Weights of a small image classifier: norm layernorm, width 192.
Rows from block 3 of a small image classifier, named by matrix and row number. Rows with one number belong to one neuron. Each number is 128 + 32 x the weight over its row's rms, rounded and kept within 0 to 255. All counts start at 0. Numbers have three digits each.
After each neuron's rows are labels from the 100 images, of 14976, where the neuron reaches its highest value: "strongest on" is what is common among them; "patch colour" is the nearest of a few named colours to the mean colour under the peak. Only what is clearly more common there than usual is listed. The data: retinal OCT scans (Kermany 2017). In brackets: how many of the 100, against the usual share in percent.
# fc1: MLP up (model.blocks.3.mlp.fc1.weight, 768x192), inputs 0-63
# fc2: MLP down (model.blocks.3.mlp.fc2.weight, 192x768, transposed), outputs 0-63

fc1.685:151118139155118126134104164069163107130102154120148065095093183135175077158125108108130107130077140179093121045152130176112086213202093158127123147106133180117123137124142115105186141098095144
fc2.685:096130140115176162154164101133150066134150040206143113106139073121096103073132117106176091179133138109123127125161113090177102144149096191099153120059162100132114103180096149122114119125125127
strongest on: finding: diabetic macular edema (49 vs 11.7)
patch colour: grey (50 vs 22.1)

fc1.732:101111126121149138117176139177069100155131202114159119116132118173147143164113112083145132138111161166128137137204112169181140210156137142140119134115183167164124127155103128103165124129164149
fc2.732:066142120103197157111117096137087144134110172168119124176165068156155115178121108137128154089094086137124177133148139141154143088081116101144085094194126130110151157095166154108117087132154136
strongest on: finding: diabetic macular edema (63 vs 11.7)
patch colour: grey (86 vs 22.1)

fc1.537:117094077138110132162138127175049173094109145089132147088108139113156171160140166115100136121149109110157125093101128067187131145151147172092118137119113140140174122178143137130115086124129165
fc2.537:098188120024127151118148130142116164144126138136115149119129110128167154106124125067167178055113101060123119126115176107160148108143100170112145102139130120139182148102088158066158131119093122
strongest on: finding: normal (78 vs 51.6)
patch colour: grey (95 vs 22.1)

fc1.305:074089121167145132110138146172095151058063098117113107150146097150153122214136106145092115211140119149162203143134110122203103172149116126152093128090163111151099160169178142195100098101117158
fc2.305:091103141115125149081177116129079151156087138139121102096136148186177140106077155124109199077110193168141143166152146136191104170076083144102139114135158172147128161095064160087166156159132152
strongest on: finding: choroidal neovascularization (88 vs 29.4)
patch colour: white (91 vs 3.2)

fc1.15:106134111165127136137093072168131168155160119102151111088139113100125158136160145088099122130163150129163110129121072132120183142132156155037130115144132146085128151139169138153074138143114167
fc2.15:113157135156158143185122099122179091139173074140124097100142097062074115060109141147175114180183131114137121115139110110116126090136130087150189142115143131041084133146101132156138175122119113
strongest on: finding: diabetic macular edema (85 vs 11.7)
patch colour: grey (57 vs 22.1)

fc1.238:135077099146172140115148160177069129141095173110130154147139149113138189127146116094113123172124142097164103130183069128196126213160165125138099160111192123133147153178105060143134089099157150
fc2.238:092033125119116173170141188137118144129087110160184107154157177177133112139159082159165140121104080137104181175151120083191126090118125115161124134101112083233113133117108133147114138089171109
strongest on: finding: diabetic macular edema (42 vs 11.7)
patch colour: grey (90 vs 22.1)

fc1.533:135118132193125133102109119095121110110150099131093119154105088070128116117097161134116131102156140150133066094132130149109118113158090112077186146121101182140132115142127106116127168180107188
fc2.533:176087142098181126002149073074127100136109133174116081165114110134116137078115129183116150098116117205114144076144179157086136098165120062159148118156143130100107163130157120094202150118126170
strongest on: finding: diabetic macular edema (44 vs 11.7)
patch colour: grey (67 vs 22.1)

fc1.624:071143111157152142140094089156093137091115096099124138180155069124147112187156144131082077146159152127180159086098091136117113121137110110126102155152107090123111121205188146180059067137139157
fc2.624:072178140149158149136079103120123090184125094159111138115140148186113071147134162114116156113086150129184104148180091126182080196097068157104099060153101132171133109121141161123121178170123116
strongest on: finding: drusen (41 vs 7.4)
patch colour: grey (96 vs 22.1)

fc1.319:150103127185122091151076141096114175158112114101091126106130134111123101197137165135164180082104143197155103174141122114138106116131083122050129098134069164135138101111168132094129181225133125
fc2.319:140139121134142106105146075096150117097089142083182117136098120111183110173155082089089074138160121128125144093053146133095106134139166081166069203171123121100125138121132118155116091107127095
strongest on: finding: choroidal neovascularization (97 vs 29.4)
patch colour: grey (96 vs 22.1)

fc1.459:115135102127102126127096185155054145086137144099077132086143111132085233145115140146149139125143142114115164162139128083174083105171162152093155151148136167076146144122139107125082095190154158
fc2.459:059178130141161078186091149167186077161183134113153139074160127192143074151148107127145129140075144132121125115151175138122125168142145161133100113158120096131146095106131161105128084111170055
strongest on: finding: choroidal neovascularization (67 vs 29.4)
patch colour: grey (91 vs 22.1)

fc1.525:184076154152096110140118191114088131061119124126133146103129109142144142157134146099088063155158164125146110101098114105095060129126125191103126136067151145134154175125126160142103140111124098
fc2.525:111183128064128140255094129148215104101115127173138143139098117163076126111123095176167103115104083109106083135100149087137148062151121151182148105112133109114076127130144117143150129123155130
strongest on: finding: choroidal neovascularization (65 vs 29.4)
patch colour: grey (85 vs 22.1)

fc1.630:080129119101126140130146188146154148139094126114108106094088121162150124111115129144156106113099127108178137101164120149188067215131130216109083103071162157154110131102158109168121163120087109
fc2.630:155061168149090138094162119094141098099167111124101131192112162154132092166132134134064151139115160173102168126098184141071092116095111061159093126133120116139122106109149143113131113137128071
strongest on: finding: choroidal neovascularization (71 vs 29.4)
patch colour: grey (88 vs 22.1)

fc1.663:125137112110090079138102169172139143133128131114151069143114099084179152170125115058161131145132140159147094114123090159146156147133114143120118146098102192145167184143183140183095108149127181
fc2.663:045145163125122082191173127121134122147152093152129129057168135138114121119141161136127158125097121166152092144198169129128146143119108071176129105181096172176124082123097167097148110129151081
strongest on: finding: choroidal neovascularization (63 vs 29.4); finding: diabetic macular edema (36 vs 11.7)
patch colour: grey (56 vs 22.1)

fc1.255:105099094127127109159135099193062146131131158084144158106099158123166149205144173149078138098149100100137160088116113042145109157143112144089136125126101139178152098135116114122111125108158147
fc2.255:088187145031164157100137127152121122128103130161074133156113114151153182125092131072117156064144131102144119120132154156156125113128060158131151103158123154121161146132078165087146124139068142
strongest on: finding: normal (81 vs 51.6)
patch colour: grey (94 vs 22.1)

fc1.121:124100098186140120136148123093104116126100147082079103141132061068106176100118149136120159161139115165092151130128145156130122105130136120085183174144124109084095153174106100136167161142059161
fc2.121:199136117060176152088165145089111129171103140144146130128153103130130168089079128161130153107126098117135151141104137140166163104108131101147117096164113113084121164120100107132131116101135155
strongest on: finding: normal (83 vs 51.6)
patch colour: grey (54 vs 22.1)

fc1.166:162151084129111066108073092069103131160087122153093085145176154166160080141186161103142144125131129135153135072090148184122183133176119102134146149169119120137133141166158129126131188136053150
fc2.166:116101103090141147085155099145147097144159092183136187112201118127057151082109147169134110161169139081108156118135171096127136094117119132140121135124126061095115124150115141159100100123134103
strongest on: finding: drusen (35 vs 7.4)
patch colour: grey (46 vs 22.1)

fc1.757:123131131153119136165151194163058169080117154105105090120119142133134187171094143150115101157171143113177127112136071095176144152112166190136124170079173108126104168135168136180074136149125148
fc2.757:105046158129104172218173157145117141146094073115146152081102154112131162100113123155103161164134126158125148160164075082159125117114160099163127118109139118209090152118087129188162133093159087
strongest on: finding: choroidal neovascularization (66 vs 29.4); finding: diabetic macular edema (28 vs 11.7)
patch colour: grey (90 vs 22.1)

fc1.339:069117098134114121128110143199056114075136117097112142131163032104091213158100155166105094130154122074151161171161103104192103138179128170115098115089139108103133148195166153163098069124128125
fc2.339:147114131117125098168102136154100118159192143060168165055171190137104122114132144100164175122126146092152119156120131086158134140097163198067142080107165105090155145115081165112114106125169123
strongest on: finding: diabetic macular edema (28 vs 11.7)
patch colour: grey (99 vs 22.1)

fc1.413:100107127138162162154181122164134143054163129103131108111143174137153074156156098090092056113134104112129128011091108144094106133178184121161120231110146152186147107147097093133112074097127152
fc2.413:098116108119129120186044130114104176137063132157126113122144150198148102191179093171134135137110086119142159145153102129183171129121139164116088081216104110140158133162148128139093185112119086
strongest on: finding: diabetic macular edema (31 vs 11.7); finding: drusen (28 vs 7.4)
patch colour: grey (90 vs 22.1)

fc1.528:083138116143132124133071138150101177116113078100114148100162100118137161177180149113116137145093124083168115166171114136184130208148142156089083114121108130124138113139176125213056133139093143
fc2.528:058107148170161159118127131168126066131146114121169106106108118111099103139104111101113100154159161157182149108165061113148078185102120161106126165068140139142125137109100182164126124134162099
strongest on: finding: choroidal neovascularization (75 vs 29.4)
patch colour: grey (80 vs 22.1)

fc1.463:126110111149097110127119071171095179111136144070149101094086134093181188167111145045111091138169126119162119100108079111127175157135167111070137185149149144089153153139140126102127132121120173
fc2.463:091206105099173131141119094156136115181191113137111111129128095139048131117080157123141144133126106105134106137144143133146156075140130110207136089181123116036101127127146131100163131133109110
strongest on: finding: diabetic macular edema (52 vs 11.7)
patch colour: grey (91 vs 22.1)

fc1.522:103122104173138151108150175168112146113080105111102088134175126153129125176132108132149101176120130097198152141168137111189145203128153190113083154094162123158106159157174123194074144104115155
fc2.522:100105133111116144087125118125047163164132125156116122164172154192172127133120149101072173100111143139117162134150219098197118143101065133078113113148131103120123144111103179065126127132119143
strongest on: finding: diabetic macular edema (57 vs 11.7)
patch colour: grey (47 vs 22.1)

fc1.287:064130123121160149146091135144129157116070102081130147124145098115177163160164139143094122151081137120159153149177095152168131198219125171136058133139132108170150124168194124197056113112131143
fc2.287:068144150177156154165112108141124077140123135117141106129120115140113089171115132126116127146124159190189137137188026141162067200090114150109122131105148174141113133122107173116101152161158126
strongest on: finding: choroidal neovascularization (80 vs 29.4)
patch colour: grey (94 vs 22.1)

fc1.605:108145099164125170130105096127140158126168074082126096108163151058106108102131153069099127129147145116147100130118056136122165163109132133033125115137168150093126135118160145117102136165108149
fc2.605:143161125139147162143126107104193071124153079185148102138127070060062122058090120118154081191181147097129117114100125139112114100128114134111183127088152123045091143142121133172125174109111114
strongest on: finding: diabetic macular edema (64 vs 11.7)
patch colour: grey (62 vs 22.1)

fc1.739:099101116159093129123121206185116210095093158109092086109152150123138161165183108115157098187140118124156151126188119108161148168149159181096079136071167160166145155150182066149085128147111161
fc2.739:083147127099170149123111081141108105157117102189128149136179103214192141121130138131094132118131131097167134161169201111137125138080073119086130089166103096128106119135095181093108149134128122
strongest on: finding: choroidal neovascularization (72 vs 29.4)
patch colour: grey (62 vs 22.1)

fc1.163:148142117166112075108124119111138096127138174154127043124105206138134105144138101147139120105123130195119114050118106175133117163158112139148114136138163181154115157139161136094160174118107140
fc2.163:055143084101154137089157079149117105190154094166142144091166073120090086111155097110169110116135118130134130110175169110144087171131149161098154100078169168109083107126115129104126132127159124
strongest on: finding: diabetic macular edema (40 vs 11.7)
patch colour: grey (61 vs 22.1)

fc1.118:159090109205121128130125109104139149111092103106130110123128105079124105145180177129167147142126162229131121165109121122104121130103082112067160114118089130168120096153195128098109185188119135
fc2.118:133107140120168163135136124115158117144125151144178115117132165161142090108154115178108138145088110152090167091103157138083156071124159105176105113190130097123108145078158132134139139088145069
strongest on: finding: choroidal neovascularization (95 vs 29.4)
patch colour: grey (85 vs 22.1)

fc1.407:113108090109104114158121149201037162071131180099070140089137064133120216160107136154152127152131125123136196103144080132196139108153150152146089162098131117120161176176135101152111044148141181
fc2.407:081104144121120144211139146165146129121131122120159115084164166160153101107198078120160098134071133149132121124199091085136147143119127150112134126122130112185174137131111140091142121108183100
strongest on: finding: diabetic macular edema (45 vs 11.7)
patch colour: grey (93 vs 22.1)

fc1.391:106160106132144108105079072105125132142109117129091101096183049166148115136154135143100159154137110109177148149131153163129159186196110146111126102163158144095097132155120131157134141170043138
fc2.391:088141125132121185059142081181139077150183111196156150168113118094029106103083142116137112169191176140135133129120150111094094126052099116115110133103132111072125109104138134145119118137169104
strongest on: finding: diabetic macular edema (47 vs 11.7)
patch colour: grey (51 vs 22.1)

fc1.411:095098105133166109107128123174053126105106153082101162152168137168118177175138119141143136184139115142161163126162099154209149162164180098145100146124178112138112106188146130122109068137168161
fc2.411:060069115096191165178116138165109092126062153129143100093180136168142170120132085164166158136126075124153149157178092110213146133123132155136141113130151131127150167149090160111148133122155125
strongest on: finding: diabetic macular edema (35 vs 11.7)
patch colour: white (61 vs 3.2)

fc1.418:089104104122142126159135149191092121087093146126142132121135115139149139178161143148147054167134128124158138108176117074191095136181128182149114150077137139215138106176178142130061088114127159
fc2.418:143111166105133158231132099147117086133092131165159139132088135138166144131140135073152133110148154177171108157166044093171107163094077134147145094161131157173166135157077162078121129130145149
strongest on: finding: choroidal neovascularization (79 vs 29.4)
patch colour: grey (86 vs 22.1)

fc1.249:144133131109085079130171235130137132093076129128097102169086121136151111099103107113152108153107160169119113079148114145162086183159104224138097156068135148162169167116185101178136129147082130
fc2.249:129059207162124198208159141101127071072118096148125127129051160146116113128120122149083116166100152141101151119112087129079111097133109091191105160127135106165107095142105109147106104120133092
strongest on: finding: choroidal neovascularization (89 vs 29.4)
patch colour: grey (82 vs 22.1)

fc1.686:140139089127098068121105095187060189153119137120153136106124120125172203154149127114065143093138100104164144128105084095158156181140145155055074120139133111134166176096121141163115105104103180
fc2.686:107203107091152151063090087105138167182156092167085078107144089151134127115130147097199211080120095079141113140146202137156162085130110138090174092188096144096153149117114179117134185152064155
strongest on: finding: diabetic macular edema (37 vs 11.7)
patch colour: grey (73 vs 22.1)

fc1.196:162109146157064124130146186110158167075130119140125099154101081097114140087110123102174072147145159119101157052104089148131092113118122167103162185115199103098143194120154138082162128095092131
fc2.196:098115150172104163214137130161153125134133101081125155146107135061064129119080158153090138154171161151165088130110069140088094117099142116166139172109098157138099117099129102136134131158134101
strongest on: finding: choroidal neovascularization (59 vs 29.4); finding: diabetic macular edema (28 vs 11.7)
patch colour: grey (74 vs 22.1)

fc1.743:129104107097116143127205224158131106122147153147124078164087140115147182100080084105155129107160119160085111056134095149164082156162149193129125173085145170146163188126114065119151095111103143
fc2.743:134037190154120159217182167108123096050129124123157127108080154112153150086128113145089120133133121147085145101116104119099126093159118071189125184148122119163128115105099095134130103093141058
strongest on: finding: diabetic macular edema (35 vs 11.7)
patch colour: grey (67 vs 22.1)

fc1.399:123091096187104140105114162179103146115104146114142081087141190108147146179146122136113120169153108141148165132184135108205162181138165160098128178104150158159104178153145079155089120112134156
fc2.399:067062128118153142150151150132045139161061105134134138168197146187213150139147131152075183110105139134134170163154181076179148157106087102094115115153113113206121133135092156089113130111108121
strongest on: finding: choroidal neovascularization (73 vs 29.4)
patch colour: grey (97 vs 22.1)

fc1.156:117102110108142086121089106107104112135112152152134108150132139130127079128140151133172149113133133138130139092136113191150166154191124181133168116136141161135116169141157159082172175120083133
fc2.156:158112127113132156151166101105178069123171108178126117224114102125065096107111117152138132109123103177070122107117155116108128087118105089184138122145136068093069110155194119093134137134150109
strongest on: finding: diabetic macular edema (29 vs 11.7)
patch colour: grey (94 vs 22.1)

fc1.241:172092136196104157133121118092142137104148151092123107136095127040114109100097141142137116125143135165071125104121141112094127115148135107133170198126115133128094156130096106138165171140097174
fc2.241:202111154110165095131135139079120143084108159141092089091127170116150144094092128101140154101161103139096116127115126164164160095168151113118164128141140155076149215111101127071155125116081160
strongest on: finding: diabetic macular edema (37 vs 11.7)
patch colour: grey (61 vs 22.1)

fc1.236:118139091180128088139134113132103160100094122083151074091104129084195205121121115135101113160161094125145117099125073157131143159133157160074134171097142150120115203127148109192100152138073161
fc2.236:133119161159115133194171114128134135187136114058133173105124110046090132092096159184071167119132144164128081172121089123136109116129171078165140113132116180131093094113087134123162147161134065
strongest on: finding: diabetic macular edema (51 vs 11.7)
patch colour: grey (75 vs 22.1)

fc1.672:078144129117111093131149169214091147113161166050131112106152179158134114207155134129147101139123134142144145098168093108128163159102146127165079152101100107177119101123185163149102081140147150
fc2.672:058113123083182169175122127138110130138041169185137135150140143191145127149158096195126147113109096182124140164168126140220160112087139107157103096204124156142130129142122129093138142115171083
strongest on: finding: diabetic macular edema (58 vs 11.7)
patch colour: grey (90 vs 22.1)

fc1.615:134130114135102124106104149103149124130108145142137083066089196144184069146169071116133121127114149135123135105164113181154096211189140183124079159136129147187132139104155106165140142076099129
fc2.615:108103155119197151145171126134171050138137085185136118120136118166087095105126120136135128165105155152119132133155138124148096144148103120133134109101161114116093092149093155112141152128145076
strongest on: finding: diabetic macular edema (51 vs 11.7)
patch colour: grey (45 vs 22.1)

fc1.754:140065150143108131130104167129074142097052185122130125120128134108109209119082108138128128157145142133129132152183108127178108177198116180138122129080175108136109177186143085151122126099122128
fc2.754:129052116123120145110143143109092174119079116117192137156120132169167126145173085181118146143092049156118208155135136110176139092129169055140083120158110102197095128113154122181109106096179101
strongest on: finding: choroidal neovascularization (71 vs 29.4)
patch colour: grey (90 vs 22.1)

fc1.186:096091136149149137145168188191069170070107177088110131098145158145123181172121126133081085152155138093147144097137090104148123150152182151168110151069170139170132143140146135132110111150156146
fc2.186:108052133088155198205140144149120115119065139159165113139125157148144137102151093170181120135136117146129134154164088065207137126113111198122141128136129109167152150155105124111141153112169095
strongest on: finding: diabetic macular edema (42 vs 11.7)
patch colour: white (83 vs 3.2)

fc1.560:110105126140141128148141118096149114081073096103133152157126090130131126202132149146094072190119118147120146070104102127119092122186113113154113173099144152119105117193182083151073105114119159
fc2.560:066202105093133169143107101178139108183150113145140134155101108186112089127149135128179178075105105127151101134167139105178108150092074153103123060168111119160134100111163144120128151156170147
strongest on: finding: drusen (43 vs 7.4)
patch colour: grey (99 vs 22.1)

fc1.122:084079106166159104149122102114174130141144130166110132129099119155117096138099186177114090133157136168092089144135180128134140093127193073155152114161146165098199104137118086095169136122086192
fc2.122:110120105091187168144176142103164150161127155154142146113163135070117063131154154055120092162143150139128122087103114163119124140132138124046137135114123240176134117165061157137085044138081095
strongest on: finding: choroidal neovascularization (82 vs 29.4)
patch colour: grey (93 vs 22.1)

fc1.304:082082104152128063135162128139062127115091173099159138113128127163158158168162114086156154130111124156110159122186131138187154168205151138142151124103191138152119133227125124104122102102132188
fc2.304:080099116123180138120152128166079133123164166103142127195158067084101121168082120147124095098120106144104211116144117131184107113119128093158125136086141135098119138160169138126157045137172165
strongest on: finding: diabetic macular edema (38 vs 11.7)
patch colour: grey (70 vs 22.1)

fc1.474:078134151132132133132152082127087116101138087105129141184157118138113128138149188222138144154127122138126121115172135126162172064140074121143113167108153100123215151167162091143099165134120131
fc2.474:110130108119166159142111158071183140168147091199152134103097169174095093112104183072079168132130116118094140119173075161154110081119168089089149147143147135100119140067128106140094055173157160
strongest on: finding: choroidal neovascularization (91 vs 29.4)
patch colour: grey (88 vs 22.1)

fc1.573:124034131158105124148181182092138157063096140067176103115091194083181114116172116058129145130099121137088124079132099151113112172186183146101113153083153153182151110129161091134122143090117131
fc2.573:116136135137154144204065122116122102072141164151113174156134114200121106166135128195127121122093148151127142160111040117163130122131085153089093114161134105113122107184140137144076098158166147
strongest on: finding: choroidal neovascularization (74 vs 29.4)
patch colour: grey (62 vs 22.1)

fc1.230:126058137161121126150172154061156186050153136098154110125120174111177074153144121049130098109111145112119129068105100135102105150173157118114133135099133159175179113117161117090134099111158138
fc2.230:124126133123136115206059145131095126084121190149113182139129150218131127175146127183121124123110135172129139166130061115175130140120094171102100104173116123131115117172134132143098099135174149
strongest on: finding: choroidal neovascularization (91 vs 29.4)
patch colour: grey (91 vs 22.1)

fc1.107:147151166195131072155156154171104103101097121159109139075147128118078124124130105087181142128102179087048101161159130102141170099140111140083150092161138115134139101135117119100160107098154095
fc2.107:126112135122177145166186126108108154123115144145148127178095178022131156151126156079119131112189092146107160112138066182192064104120160146099136157143125148160155123128112117137094060161129161
strongest on: finding: drusen (27 vs 7.4)
patch colour: grey (95 vs 22.1)

fc1.29:135109112167130136111094095108129145126159090106117085144136097117108130113161152077149129122163184122148099144106098144135156182143126153047197100127149193108134138158130119110099169195079137
fc2.29:150148122132137182106125066117207073129156090181154133178124129058040093072096124124136069180195162111118111093082130130049113086092105137121151146105137106035098127160137123155103149125129132
strongest on: finding: drusen (33 vs 7.4)
patch colour: grey (56 vs 22.1)